config = dict(
    train_examples=61751,
    crop_scale_min=1,
    mlp_ratio=4,
    layer_scale_init=0.1,
    conv_stem=True,
    positions='learned',
    am_softmax_margin=0.1,
    beta1=0.9,
    shampoo_beta=0.95,
    eps=1e-08,
    one_sided=False,
    steps=11300,
    lr_schedule='linear',
    warmup_steps=220,
)
Rows from block 3 of a small image embedding model, named by matrix and row number. Rows with one number within an expert belong to one neuron, the router's apart. Each number is 50 + 15 x the weight over its row's rms, rounded and kept within 0 to 99. All counts start at 0.
Before each expert's rows are labels from the 100 images, of 14976, where the router gives the expert most weight on average: "colour at peak" is the nearest of a few named colours to the mean colour under the peak. Only what is clearly more common there than usual is listed. The data: crops of objects in photos (Visual Genome). In brackets: how many of the 100, against the usual share in percent.
# router: router (model.blocks.3.mlp.router.weight, 8x256, trained with AdamW), inputs 64-127
# up: expert up (model.blocks.3.mlp.up, 8x64x256), inputs 64-127
# down: expert down (model.blocks.3.mlp.down, 8x256x64, transposed), outputs 64-127

# expert 3
colour at peak: grey (73 vs 33.8)
router.3:20 43 37 42 61 71 34 65 48 46 75 88 58 68 41 61 32 43 46 65 48 78 49 69 36 58 31 23 46 70 28 45 83 58 63 34 45 35 05 56 61 56 43 78 70 44 46 51 73 26 55 53 53 79 60 66 56 36 48 31 68 53 68 36
up.10:42 57 57 62 53 42 50 51 31 68 61 36 39 55 56 30 65 51 46 62 36 61 29 52 53 58 35 56 44 54 32 22 55 77 36 51 36 33 44 45 32 42 58 63 53 74 33 27 62 36 27 61 64 46 47 64 32 58 42 41 71 47 72 61
down.10:52 58 34 43 44 65 74 63 53 71 79 63 57 42 68 54 56 50 76 66 40 48 71 51 20 28 46 47 35 46 46 28 32 55 77 44 64 38 68 14 51 48 84 66 65 34 47 79 47 47 38 42 53 65 37 67 52 43 46 43 28 10 25 83
up.11:63 48 43 53 49 68 63 36 46 44 46 40 66 33 65 48 62 55 41 69 45 52 13 24 67 53 62 47 71 41 43 67 46 34 36 47 55 42 72 61 57 58 39 38 73 24 49 55 72 29 60 42 38 45 38 56 61 34 43 57 19 66 57 55
down.11:66 51 49 40 75 64 58 29 36 28 50 55 33 37 73 43 83 22 60 71 54 65 45 80 48 18 62 50 67 59 40 65 69 47 47 24 64 53 52 32 53 00 54 46 54 39 54 66 62 56 64 30 68 65 35 49 58 38 51 27 38 62 70 60
up.12:16 59 54 73 45 58 29 69 26 36 57 46 43 56 64 43 57 76 45 46 51 39 42 75 60 56 35 48 45 55 52 59 58 65 47 50 57 71 26 30 38 13 57 37 22 45 72 29 53 60 55 27 38 33 29 47 36 62 43 39 45 50 45 62
down.12:31 58 50 27 52 26 66 48 83 35 33 40 77 29 58 47 47 41 70 33 30 79 42 67 39 49 52 40 70 49 44 32 74 27 45 41 54 32 49 76 47 59 44 99 53 46 75 25 48 36 41 48 55 45 45 47 39 58 36 37 65 48 49 50
up.13:32 29 37 55 64 42 58 62 34 49 51 30 62 68 45 35 54 53 25 53 57 40 56 72 51 69 62 54 66 51 43 44 09 51 88 37 51 42 58 59 35 64 36 55 52 50 32 50 52 33 66 48 58 51 48 73 37 37 44 72 38 45 52 18
down.13:51 24 47 61 31 65 72 59 46 55 31 52 74 60 61 64 58 77 26 49 50 51 53 99 68 41 40 60 35 28 47 36 70 37 25 62 47 55 40 27 45 61 41 50 80 49 75 52 44 40 49 43 57 36 52 56 52 58 48 28 45 50 71 51
up.14:50 42 29 61 32 74 46 37 36 49 38 66 12 59 40 59 45 46 37 71 27 48 32 67 54 40 86 57 35 47 52 71 73 36 60 35 53 35 46 64 79 45 51 52 62 60 35 65 45 44 65 46 60 52 48 40 67 49 17 53 60 47 48 38
down.14:41 52 53 53 71 46 60 57 43 38 44 50 55 41 53 34 31 38 40 27 56 56 41 54 33 70 45 58 76 65 56 59 35 38 40 60 50 33 55 79 71 79 47 49 46 40 38 61 48 49 55 37 37 60 62 56 65 54 35 30 22 59 73 18
up.15:64 57 24 49 58 60 52 44 36 51 59 65 58 68 50 47 65 38 29 42 36 67 62 66 58 26 56 57 43 80 61 57 40 51 89 58 60 27 47 75 53 51 43 45 70 23 55 32 71 24 33 34 63 25 45 61 64 49 24 77 65 58 74 31
down.15:69 45 59 31 32 25 26 36 39 51 62 58 29 48 65 69 34 67 31 66 21 50 64 36 73 36 34 51 64 45 55 69 45 48 58 52 44 60 54 42 54 54 50 01 32 46 57 46 59 56 48 34 39 65 49 43 48 53 34 47 66 41 77 56
up.16:40 68 27 65 30 42 39 51 45 37 30 38 61 52 55 63 77 46 72 76 52 27 60 47 51 48 62 37 53 49 51 76 73 72 47 38 83 51 38 54 69 48 59 47 35 41 62 44 62 49 23 58 30 42 82 41 46 73 54 41 65 47 56 52
down.16:62 39 62 60 39 45 52 62 70 46 32 75 58 31 29 51 37 49 38 07 20 37 29 41 62 67 52 47 65 46 27 47 48 55 87 61 53 50 68 28 54 57 57 84 46 36 31 38 59 65 66 58 50 26 47 84 41 56 00 41 58 58 72 41
up.17:54 52 26 29 59 24 36 48 48 43 43 50 42 52 53 44 52 42 33 54 29 57 56 50 66 59 43 80 28 53 56 52 58 41 58 72 53 70 50 68 18 55 19 80 58 48 48 70 65 46 51 43 42 40 25 48 13 69 65 81 65 56 51 26
down.17:71 42 78 44 39 52 48 30 68 60 44 42 46 55 24 45 23 48 22 65 60 88 36 79 91 42 51 55 68 58 53 45 42 63 55 42 26 75 49 60 32 58 65 55 62 56 69 35 71 44 49 31 41 34 57 63 43 70 33 52 19 54 00 36
up.18:60 72 34 53 51 46 57 17 69 43 35 66 65 19 65 35 69 42 67 57 71 39 40 51 24 58 36 23 51 48 40 51 52 33 61 37 40 45 29 27 16 50 63 21 52 50 67 87 30 54 29 25 48 27 24 29 41 47 26 38 50 35 60 40
down.18:62 74 45 39 40 58 02 40 40 46 66 51 60 79 41 36 42 65 40 70 46 55 47 39 38 55 48 47 69 57 34 81 26 52 52 55 44 62 35 63 48 41 21 75 58 47 52 40 35 45 52 00 53 64 60 58 23 37 79 46 52 41 47 56
up.19:51 65 42 35 52 40 46 51 58 48 48 43 69 56 44 49 35 87 53 39 61 62 47 56 48 60 38 48 33 52 35 50 43 62 43 57 44 87 44 51 10 55 54 82 36 30 45 30 54 46 38 27 40 21 43 62 68 41 62 25 75 59 67 29
down.19:55 36 65 50 61 65 35 57 36 61 35 41 49 50 63 57 62 46 48 65 49 52 49 82 50 14 40 55 37 66 38 00 45 58 45 52 59 74 39 65 48 53 40 71 53 54 61 58 65 33 49 85 51 64 61 28 68 65 34 54 32 49 27 54
up.20:62 68 49 28 49 51 29 62 38 43 22 42 35 46 69 30 37 69 61 75 62 50 52 24 48 42 46 28 79 56 42 74 45 49 69 57 73 51 57 48 33 62 51 47 74 69 48 55 44 56 52 58 56 40 60 48 50 73 65 48 40 41 32 53
down.20:82 44 22 43 44 37 46 29 71 39 89 67 42 60 41 49 47 74 48 48 26 58 41 46 59 28 44 40 43 44 50 58 59 63 36 39 59 65 65 63 49 71 78 22 49 51 38 43 67 34 31 29 73 65 47 54 60 49 39 43 49 54 53 56
up.21:62 44 60 42 43 60 58 59 48 81 49 33 46 31 58 37 52 52 43 40 40 53 31 44 65 72 49 77 73 73 46 70 45 47 59 47 34 45 58 54 12 50 48 80 37 49 62 44 58 44 36 54 75 74 21 44 46 79 67 58 59 50 52 60
down.21:43 58 52 31 55 57 65 38 48 36 35 42 69 47 65 44 43 44 40 39 36 62 40 13 72 45 70 60 38 50 47 58 56 32 54 34 36 67 45 48 64 62 68 59 49 40 37 43 54 31 63 56 42 36 49 28 29 59 54 50 51 41 76 48

# expert 0
colour at peak: black (32 vs 13.6)
router.0:47 51 47 35 80 40 53 43 70 77 33 35 44 53 20 27 64 34 62 52 45 56 38 66 57 53 45 48 48 33 18 54 91 40 77 75 53 69 56 49 61 48 34 63 60 48 40 24 25 51 69 72 50 59 50 39 57 33 75 48 24 72 54 52
up.10:56 36 54 74 45 53 38 48 55 26 51 66 73 38 75 57 47 65 61 65 42 37 35 35 73 95 62 42 61 76 59 43 21 40 60 63 42 51 39 50 25 63 39 55 61 45 51 60 47 44 10 30 43 71 53 35 35 57 54 62 54 58 44 62
down.10:68 35 61 41 61 35 44 59 68 50 17 57 43 53 36 46 62 46 51 46 47 49 42 50 55 47 33 60 59 47 46 46 44 67 34 57 64 58 75 52 43 62 42 37 53 33 51 22 52 57 60 76 59 45 65 35 63 51 58 50 31 41 55 70
up.11:60 34 39 44 47 59 47 42 51 33 64 45 50 37 39 29 53 55 35 41 69 54 46 79 49 37 41 68 61 37 53 78 68 12 26 60 56 44 62 65 52 45 78 68 64 55 24 46 36 48 69 58 65 50 74 76 68 50 64 67 62 58 64 26
down.11:24 35 45 27 53 45 56 39 53 25 49 68 91 62 51 20 71 75 52 77 41 39 50 52 71 35 61 43 40 63 29 69 33 48 35 29 53 43 44 57 57 37 54 70 34 53 38 44 61 69 36 57 16 53 70 63 37 65 52 75 39 54 32 60
up.12:54 43 33 55 62 28 64 58 46 35 61 48 57 76 49 43 55 58 36 52 63 30 39 54 41 36 79 45 45 43 29 75 56 36 56 64 43 56 41 48 53 41 38 62 45 35 49 73 34 53 58 31 51 67 71 54 41 39 31 46 54 54 40 42
down.12:75 57 73 23 63 35 42 55 53 65 56 35 39 57 37 49 50 67 33 50 35 57 90 30 48 60 51 54 36 49 57 44 35 47 77 36 34 35 64 54 43 32 78 43 48 34 61 67 58 59 37 37 44 43 50 52 36 46 94 41 46 83 66 47
up.13:39 14 55 57 40 49 75 89 48 50 46 59 52 60 25 55 47 49 47 49 63 56 91 45 51 67 25 76 82 46 68 33 68 57 58 83 39 45 50 31 57 55 46 38 42 48 42 58 46 67 47 44 68 61 60 60 55 39 84 24 35 37 22 75
down.13:65 48 52 45 41 29 33 54 61 36 41 43 47 73 66 55 27 58 34 73 57 38 62 29 41 65 45 36 49 72 47 48 41 33 62 53 57 35 52 27 48 72 68 77 63 60 40 46 35 76 39 29 57 32 04 37 71 47 55 37 59 58 66 57
up.14:46 40 51 50 37 03 68 63 57 41 50 56 40 52 37 13 50 27 53 58 45 37 45 53 49 62 62 43 26 51 42 33 41 47 61 37 25 42 58 38 46 41 63 59 63 42 62 54 56 72 58 35 47 48 59 74 23 38 46 53 41 62 43 45
down.14:37 21 48 75 51 64 62 73 76 31 33 57 68 48 63 66 99 63 42 63 33 52 36 53 64 56 48 74 19 47 48 59 64 50 44 46 81 45 47 49 61 62 54 51 55 14 58 61 54 48 42 04 62 44 45 54 42 47 60 50 56 47 59 37
up.15:52 42 50 37 31 42 35 54 33 63 41 55 35 25 20 58 52 52 50 32 41 63 30 52 40 67 46 36 44 28 38 60 51 46 53 44 67 54 25 33 47 49 53 73 48 42 53 60 51 60 79 51 54 45 52 55 16 32 66 44 73 73 55 38
down.15:41 67 72 40 66 27 00 60 28 52 31 67 75 31 42 58 47 54 64 42 35 70 43 50 51 55 82 57 66 58 66 80 29 29 47 52 36 53 67 33 65 79 44 61 61 44 43 26 51 57 35 49 44 33 30 67 75 33 75 59 77 51 67 82
up.16:55 46 61 70 51 86 49 75 63 58 72 62 58 32 44 49 59 31 37 54 73 53 35 43 34 56 70 64 44 72 54 67 45 54 74 52 26 64 68 54 56 47 40 60 67 64 41 59 23 33 44 31 25 53 22 72 41 43 38 44 58 50 43 72
down.16:52 52 42 20 58 40 46 61 40 38 55 45 68 39 47 38 42 39 74 62 61 65 52 64 60 61 74 52 52 97 43 57 76 46 43 29 53 42 48 70 40 57 44 52 46 30 79 53 43 27 42 44 57 44 46 57 35 39 41 59 30 61 59 42
up.17:31 46 61 43 44 62 56 37 59 50 55 69 47 54 71 18 67 62 46 75 59 05 32 54 58 63 47 55 52 76 53 47 64 48 39 24 45 31 23 46 41 48 61 59 88 70 00 39 71 35 64 41 51 32 17 53 48 35 47 46 44 39 59 48
down.17:35 49 44 34 27 58 32 50 55 42 35 47 22 39 67 41 57 09 41 33 61 50 53 45 70 76 36 61 35 75 58 79 44 77 67 57 43 59 49 59 56 28 30 25 60 72 56 76 51 34 55 59 45 50 49 57 27 57 45 54 45 50 87 55
up.18:57 23 40 25 53 34 73 59 77 42 41 47 68 60 68 48 40 47 51 73 30 34 31 72 29 41 53 56 45 47 40 41 66 71 53 57 55 34 30 50 53 86 42 87 71 41 47 53 51 45 32 46 35 51 43 64 52 68 45 67 48 43 38 60
down.18:56 79 57 69 55 48 40 61 61 77 58 48 43 56 45 39 33 47 39 76 59 66 46 20 61 54 03 41 49 54 18 55 47 58 73 59 77 43 54 40 51 46 39 23 43 31 45 54 58 49 43 27 46 69 48 63 72 58 57 67 47 56 35 31
up.19:37 49 50 36 83 60 49 36 43 55 77 58 76 50 27 17 50 38 34 44 44 84 45 50 59 44 60 42 47 53 58 46 29 68 53 45 37 51 52 56 22 67 34 70 29 17 69 42 45 47 58 55 47 43 49 59 43 66 31 84 34 51 47 63
down.19:43 39 37 27 71 35 38 42 51 89 48 61 60 26 38 46 56 38 64 42 41 62 63 39 54 36 26 48 25 47 36 56 42 40 23 60 40 49 41 59 44 26 33 39 41 44 38 02 46 53 61 40 64 60 71 76 58 52 45 56 61 52 44 31
up.20:34 46 50 35 49 50 35 46 33 49 47 72 49 15 33 59 50 36 27 86 51 55 38 38 53 61 45 26 50 47 48 64 58 67 36 60 37 38 54 47 36 81 55 64 78 37 27 44 41 60 53 63 61 37 33 68 26 32 43 41 57 43 63 48
down.20:45 44 37 69 51 74 30 39 15 58 53 52 48 40 36 60 21 54 27 48 32 54 43 55 66 44 59 66 35 50 51 61 68 46 12 35 56 21 59 58 30 58 49 64 64 65 78 19 32 44 54 49 50 31 39 52 59 34 59 51 66 62 84 60
up.21:56 20 47 32 56 47 59 45 62 42 57 71 38 40 66 51 22 40 48 58 36 33 47 61 44 54 44 57 27 59 52 47 70 51 45 53 34 78 47 50 37 58 58 33 38 73 61 57 57 48 59 72 68 00 40 72 78 57 44 41 51 68 66 54
down.21:49 43 54 44 52 73 36 23 59 36 53 74 53 65 57 41 58 67 31 87 71 30 58 51 43 61 35 55 49 79 69 27 65 65 28 47 41 35 45 57 22 81 54 45 45 67 39 61 34 53 37 44 26 40 18 24 31 73 62 51 68 38 47 50

# expert 6
colour at peak: white (55 vs 5.3)
router.6:57 67 46 45 46 55 26 65 48 30 23 55 65 57 68 58 68 45 42 58 41 72 40 54 61 25 52 30 42 48 69 89 30 51 46 40 69 37 65 72 65 54 27 64 34 52 70 52 51 55 55 29 47 60 36 56 39 70 28 59 51 30 24 28
up.10:67 61 36 24 62 36 57 51 58 28 67 54 56 59 75 71 18 56 61 71 62 44 46 60 51 56 61 48 32 39 32 57 61 51 52 77 66 75 41 49 75 29 47 65 50 56 75 28 42 51 45 57 12 50 41 58 31 26 47 58 70 44 62 48
down.10:42 50 38 72 53 61 36 42 52 46 81 46 62 60 38 43 37 38 50 47 44 62 37 40 62 64 55 54 63 67 07 41 46 59 50 46 63 87 27 45 64 44 73 34 39 42 35 57 35 69 47 57 58 46 45 45 30 38 42 44 75 22 38 54
up.11:66 52 50 71 49 51 33 56 57 32 16 58 52 38 80 68 43 68 52 45 36 52 59 45 53 47 65 56 54 79 58 43 57 54 25 24 53 80 53 19 48 33 31 47 55 57 65 49 29 54 63 44 39 45 34 74 50 73 35 36 72 53 45 68
down.11:15 48 33 62 25 58 69 55 54 55 50 48 63 48 30 48 32 42 69 55 29 40 43 52 66 42 39 68 62 59 63 76 17 49 46 61 33 46 16 55 41 71 44 36 56 41 48 23 32 42 80 53 33 40 66 57 72 48 51 57 52 41 31 54
up.12:25 94 56 79 76 36 37 57 39 17 54 70 65 65 41 44 46 48 48 68 46 63 59 66 54 46 26 56 29 65 75 62 43 62 63 41 43 59 45 68 54 58 64 53 16 20 39 54 07 67 72 47 64 49 58 60 35 48 63 26 59 54 21 51
down.12:71 46 52 59 44 60 48 39 62 26 62 37 62 48 47 33 59 65 57 77 49 53 57 30 50 29 24 46 52 62 54 37 43 48 49 49 52 58 64 46 34 53 50 27 29 58 33 49 42 51 19 59 37 58 57 49 44 38 56 18 38 89 53 37
up.13:44 43 43 25 56 20 45 54 70 24 43 61 52 33 56 35 50 29 79 33 68 48 46 52 57 64 53 63 52 44 57 54 64 37 64 65 53 28 50 61 36 59 34 29 29 36 38 48 09 68 49 51 46 67 67 49 51 65 51 27 47 53 57 42
down.13:93 50 45 27 62 59 51 32 52 65 65 49 69 34 65 45 47 50 35 56 41 60 67 46 82 55 60 44 49 34 09 64 34 40 30 50 62 39 51 61 73 71 30 29 47 64 46 72 34 33 41 44 44 70 47 53 37 65 67 46 55 58 83 39
up.14:63 33 49 42 39 79 54 27 53 45 69 50 40 68 56 48 39 69 39 49 57 43 32 72 49 38 29 52 71 50 72 85 28 38 46 19 49 65 58 44 41 42 32 43 56 68 21 58 55 49 31 84 54 94 31 75 54 75 57 52 57 53 76 64
down.14:50 43 52 76 43 57 46 61 29 70 41 48 33 55 30 38 58 51 45 52 32 46 27 19 33 76 52 81 65 45 60 37 26 44 41 51 45 47 54 48 48 70 72 81 56 48 59 42 43 70 50 60 58 33 58 57 41 43 82 55 55 42 26 46
up.15:42 43 52 35 34 51 35 39 50 67 31 64 67 20 65 39 52 81 33 56 41 66 64 73 65 61 66 40 36 67 53 44 32 55 30 42 41 40 54 29 75 49 32 39 42 45 78 52 59 31 45 47 67 36 57 60 53 47 76 52 62 20 60 61
down.15:56 60 78 45 31 59 43 34 81 60 40 51 52 76 15 45 69 57 25 47 38 60 59 58 56 52 48 53 63 47 68 62 43 66 34 59 36 35 43 43 68 79 79 41 67 25 43 44 81 48 42 60 57 38 31 30 60 33 72 52 55 32 58 55
up.16:38 33 56 28 43 52 37 26 66 41 55 43 47 29 62 61 59 73 17 48 65 23 59 78 33 48 66 59 49 28 38 42 49 50 41 53 63 47 60 45 22 57 83 64 21 39 63 48 29 39 81 26 40 75 42 45 29 69 61 38 43 67 36 61
down.16:27 39 71 49 65 44 81 35 08 52 68 64 65 56 71 46 57 29 34 32 60 26 64 38 45 71 25 56 19 33 61 40 61 40 91 59 51 29 35 37 19 35 51 51 32 28 54 41 58 75 47 46 55 29 36 71 22 50 67 59 54 82 41 47
up.17:39 40 39 86 29 71 49 50 26 18 47 52 85 56 36 45 56 37 45 23 41 32 19 53 51 29 55 67 30 68 66 70 41 39 29 28 73 70 42 58 42 59 64 57 37 66 14 72 60 62 43 49 48 69 30 41 36 41 82 57 34 52 57 37
down.17:47 42 78 61 56 31 25 49 34 73 63 51 63 37 65 73 65 28 50 33 32 25 57 44 54 37 51 81 60 55 47 66 39 73 76 55 51 64 58 34 32 74 54 73 53 45 47 54 67 58 54 44 73 46 21 55 71 64 58 66 24 56 28 60
up.18:54 69 49 67 84 32 53 30 45 62 53 67 44 55 43 47 62 33 40 60 32 56 51 44 55 34 26 63 61 29 36 74 33 33 55 35 55 50 68 41 52 56 25 55 39 38 49 38 47 71 42 29 46 54 71 71 66 32 89 48 62 69 53 51
down.18:51 65 69 46 48 32 49 47 65 78 47 64 29 51 43 56 38 42 70 47 68 36 44 55 47 30 78 75 46 30 92 60 52 50 62 26 40 58 18 34 55 43 61 54 49 45 13 70 45 37 47 74 64 63 91 42 53 53 50 69 16 59 75 66
up.19:50 61 46 50 26 66 40 46 73 35 87 63 24 55 52 61 36 39 46 48 32 69 63 68 58 55 52 51 68 59 69 56 24 32 28 41 51 47 79 56 40 46 55 57 34 45 44 38 59 56 60 56 27 57 60 34 55 31 40 36 71 81 37 32
down.19:50 50 49 61 31 57 56 66 41 61 73 45 81 56 49 52 40 65 40 24 37 62 40 56 42 51 45 65 76 45 73 42 65 42 40 26 37 50 60 46 41 52 51 60 55 30 73 75 39 60 40 60 60 40 73 33 45 45 77 45 73 26 62 59
up.20:47 27 62 38 67 26 44 46 34 38 44 66 66 56 66 42 35 61 23 26 49 41 38 44 17 83 50 64 58 50 52 28 40 55 52 10 78 62 76 55 38 43 69 44 41 31 45 41 21 67 47 53 51 53 69 29 45 80 60 40 53 35 41 42
down.20:33 54 51 37 63 35 25 48 65 76 51 59 64 42 44 50 40 62 37 59 43 68 70 60 32 75 40 60 33 31 70 52 74 12 69 29 42 61 54 74 68 30 42 54 26 38 71 56 54 24 79 56 75 79 40 44 49 36 72 69 45 53 34 35
up.21:31 86 53 54 37 54 67 50 61 65 78 50 40 71 42 63 59 41 65 20 30 69 62 28 43 63 42 36 63 45 53 36 57 68 34 39 49 43 57 83 58 46 36 40 63 32 47 59 58 38 48 48 77 56 55 51 69 33 28 42 55 76 54 33
down.21:42 56 65 80 32 60 59 41 61 65 32 46 61 44 59 50 48 58 53 36 24 39 66 61 55 50 50 83 39 54 59 74 52 38 62 62 49 14 59 82 44 61 44 59 62 51 55 57 61 62 59 76 43 40 69 40 58 61 11 29 47 48 62 59

# expert 1
colour at peak: brown (60 vs 33.5)
router.1:60 41 51 80 41 42 24 44 35 49 67 34 57 67 61 36 65 68 55 44 30 36 62 83 50 41 42 39 52 51 56 51 51 73 48 34 66 55 67 53 16 33 47 29 53 60 87 59 55 60 23 41 39 70 65 43 63 39 33 27 33 18 36 54
up.10:77 72 50 79 50 44 57 64 50 56 56 78 41 52 44 75 30 55 51 55 18 74 34 35 74 50 43 41 57 42 63 21 44 55 38 58 27 54 66 65 46 63 56 47 63 44 43 23 51 54 71 35 61 32 23 55 43 28 36 43 42 41 42 55
down.10:73 52 60 32 57 66 64 23 51 60 50 36 43 36 46 63 56 35 56 27 52 56 38 44 45 61 59 37 43 83 57 25 60 59 19 46 00 41 33 62 41 47 21 52 54 47 72 47 28 28 51 43 70 51 28 44 53 50 53 21 39 87 39 57
up.11:60 51 68 66 46 51 38 38 49 66 59 71 70 68 32 26 57 27 62 46 37 40 74 42 79 47 67 61 71 50 34 51 52 64 56 50 30 78 53 42 58 33 26 50 23 42 56 17 50 43 61 43 66 52 64 47 65 45 52 44 17 52 29 44
down.11:61 57 50 26 45 71 50 31 54 48 37 38 72 31 71 40 40 53 49 51 31 11 55 33 31 09 40 70 43 35 67 45 40 49 23 31 19 28 48 71 50 54 57 55 49 64 42 66 49 43 79 14 29 64 55 45 60 56 48 42 37 59 65 46
up.12:29 57 42 33 40 54 58 44 51 70 70 58 74 21 27 55 42 71 57 50 23 51 69 32 44 52 44 61 41 57 77 43 50 52 50 26 63 67 57 49 45 51 38 44 62 43 23 44 38 50 55 19 69 55 53 62 78 68 74 61 72 36 59 50
down.12:48 49 84 51 54 51 29 45 57 50 50 48 13 19 59 49 20 43 63 44 64 74 37 53 49 36 40 36 17 57 46 35 37 42 66 45 42 45 48 45 76 37 47 31 62 55 80 76 56 49 65 46 47 81 59 58 26 29 84 57 68 47 75 49
up.13:34 50 37 32 50 67 59 68 71 51 63 62 43 41 65 46 43 44 17 66 52 48 73 75 69 51 56 66 27 52 68 36 43 35 61 56 53 53 86 50 45 60 28 44 38 72 41 24 61 46 59 78 77 75 61 63 59 45 53 51 69 60 34 60
down.13:51 26 35 49 51 54 65 40 50 67 55 48 64 55 52 38 68 64 81 53 39 70 51 24 29 62 58 37 66 47 57 29 70 68 24 27 56 73 60 57 59 45 27 89 68 62 50 75 53 50 51 25 67 51 34 46 33 42 57 53 41 42 42 46
up.14:74 56 70 46 47 39 34 63 40 35 49 71 48 45 56 44 48 61 66 38 57 36 38 53 54 36 35 71 51 43 45 55 45 53 68 57 68 46 10 58 59 53 46 72 57 60 55 66 54 56 52 34 26 40 42 59 58 61 67 59 64 37 53 11
down.14:73 47 49 30 39 51 46 42 70 59 67 49 51 51 36 74 51 53 39 47 39 43 67 72 58 27 63 61 52 43 61 63 77 37 68 36 62 69 40 63 46 57 41 67 43 53 40 40 61 39 51 44 50 57 44 53 43 43 55 16 37 55 45 65
up.15:34 67 37 49 51 57 43 62 59 75 38 39 47 60 61 53 63 55 70 45 11 56 83 48 57 51 27 70 57 49 65 45 46 64 23 59 57 37 41 52 50 50 56 73 75 56 50 37 35 63 51 64 53 57 61 39 47 33 40 69 54 50 42 61
down.15:53 43 18 54 73 31 61 61 41 74 39 45 27 26 47 53 34 56 59 32 74 40 47 52 53 81 58 52 39 57 60 36 55 55 55 27 34 75 25 48 53 46 43 24 38 42 53 58 61 59 40 28 74 42 58 41 41 58 51 53 44 59 36 47
up.16:48 61 27 51 51 27 49 71 30 50 54 69 61 45 65 51 19 54 64 29 43 49 52 12 65 32 42 64 06 59 62 77 68 60 70 28 55 54 54 71 74 35 40 54 59 79 57 56 46 56 15 50 48 44 27 57 44 74 26 59 30 26 38 54
down.16:62 66 34 46 54 75 66 47 32 54 25 47 55 53 46 29 47 71 52 61 35 42 32 53 42 40 61 58 55 70 38 53 52 42 47 56 67 11 41 23 37 57 47 49 21 29 36 43 52 37 45 83 73 19 29 56 77 46 47 61 46 40 56 59
up.17:68 66 45 24 49 65 43 46 61 43 52 54 41 52 56 49 44 44 59 42 24 40 44 85 49 71 29 30 16 56 42 45 67 70 53 23 58 64 44 73 34 39 50 38 54 57 73 53 51 24 29 30 51 42 09 57 59 32 81 54 71 65 53 45
down.17:31 44 33 57 56 39 53 34 85 47 52 74 33 22 47 45 44 44 44 47 31 57 54 53 37 49 46 49 38 59 27 40 31 13 76 40 18 34 24 37 48 45 55 49 44 46 54 26 49 37 42 70 41 45 94 19 38 58 48 54 51 73 42 36
up.18:58 70 17 38 52 54 66 30 70 52 35 43 54 39 78 60 43 40 46 67 65 47 25 66 60 26 33 62 40 46 58 62 36 38 60 49 62 08 49 60 43 57 78 41 52 47 62 69 70 69 56 56 22 61 62 38 49 76 37 59 13 42 28 40
down.18:69 32 60 36 63 57 45 52 81 65 59 59 43 45 38 69 45 78 56 63 36 60 29 29 33 32 28 60 15 44 47 89 42 46 57 58 50 37 42 49 53 42 42 19 61 33 21 22 43 70 51 61 32 39 28 04 29 52 44 52 56 65 43 39
up.19:50 65 37 36 53 54 37 58 69 48 41 33 61 52 63 45 42 35 18 61 76 20 27 47 48 32 46 69 46 20 56 39 53 63 36 60 65 31 42 56 53 29 60 31 61 26 37 45 76 58 59 36 28 64 14 32 47 72 43 38 27 60 41 11
down.19:54 50 43 48 44 63 41 72 72 60 59 64 54 68 37 44 58 54 68 57 31 27 56 69 69 70 53 37 64 64 51 59 38 26 51 57 61 54 40 51 31 47 63 44 49 53 19 31 39 44 46 53 47 18 31 57 69 44 60 54 45 53 61 39
up.20:50 39 53 23 39 65 35 19 62 43 36 52 60 61 70 70 44 65 27 50 48 37 44 51 48 17 22 52 89 60 29 62 53 45 54 43 33 61 58 26 34 56 41 57 34 58 42 41 57 52 51 16 48 15 24 56 47 63 35 46 58 55 66 58
down.20:77 60 69 60 34 43 52 62 60 31 56 55 51 52 53 34 55 58 50 44 64 44 34 56 58 61 57 38 44 61 64 49 18 48 72 74 54 41 35 65 35 51 33 20 77 41 68 81 56 17 64 37 65 56 79 84 48 58 62 32 39 49 91 72
up.21:36 52 13 78 66 77 50 39 74 67 56 45 68 75 51 43 55 51 48 54 55 87 42 30 22 22 54 67 94 55 54 44 53 65 63 31 67 27 52 38 89 23 50 39 71 44 55 65 63 53 66 51 56 45 54 32 34 40 48 56 32 60 49 48
down.21:47 61 44 41 42 48 47 22 60 41 50 63 51 54 65 47 50 40 46 43 28 63 45 53 55 50 66 36 59 42 60 32 47 34 48 63 42 68 44 49 50 45 36 36 48 45 55 41 67 46 71 22 52 38 42 43 51 18 56 34 52 60 29 39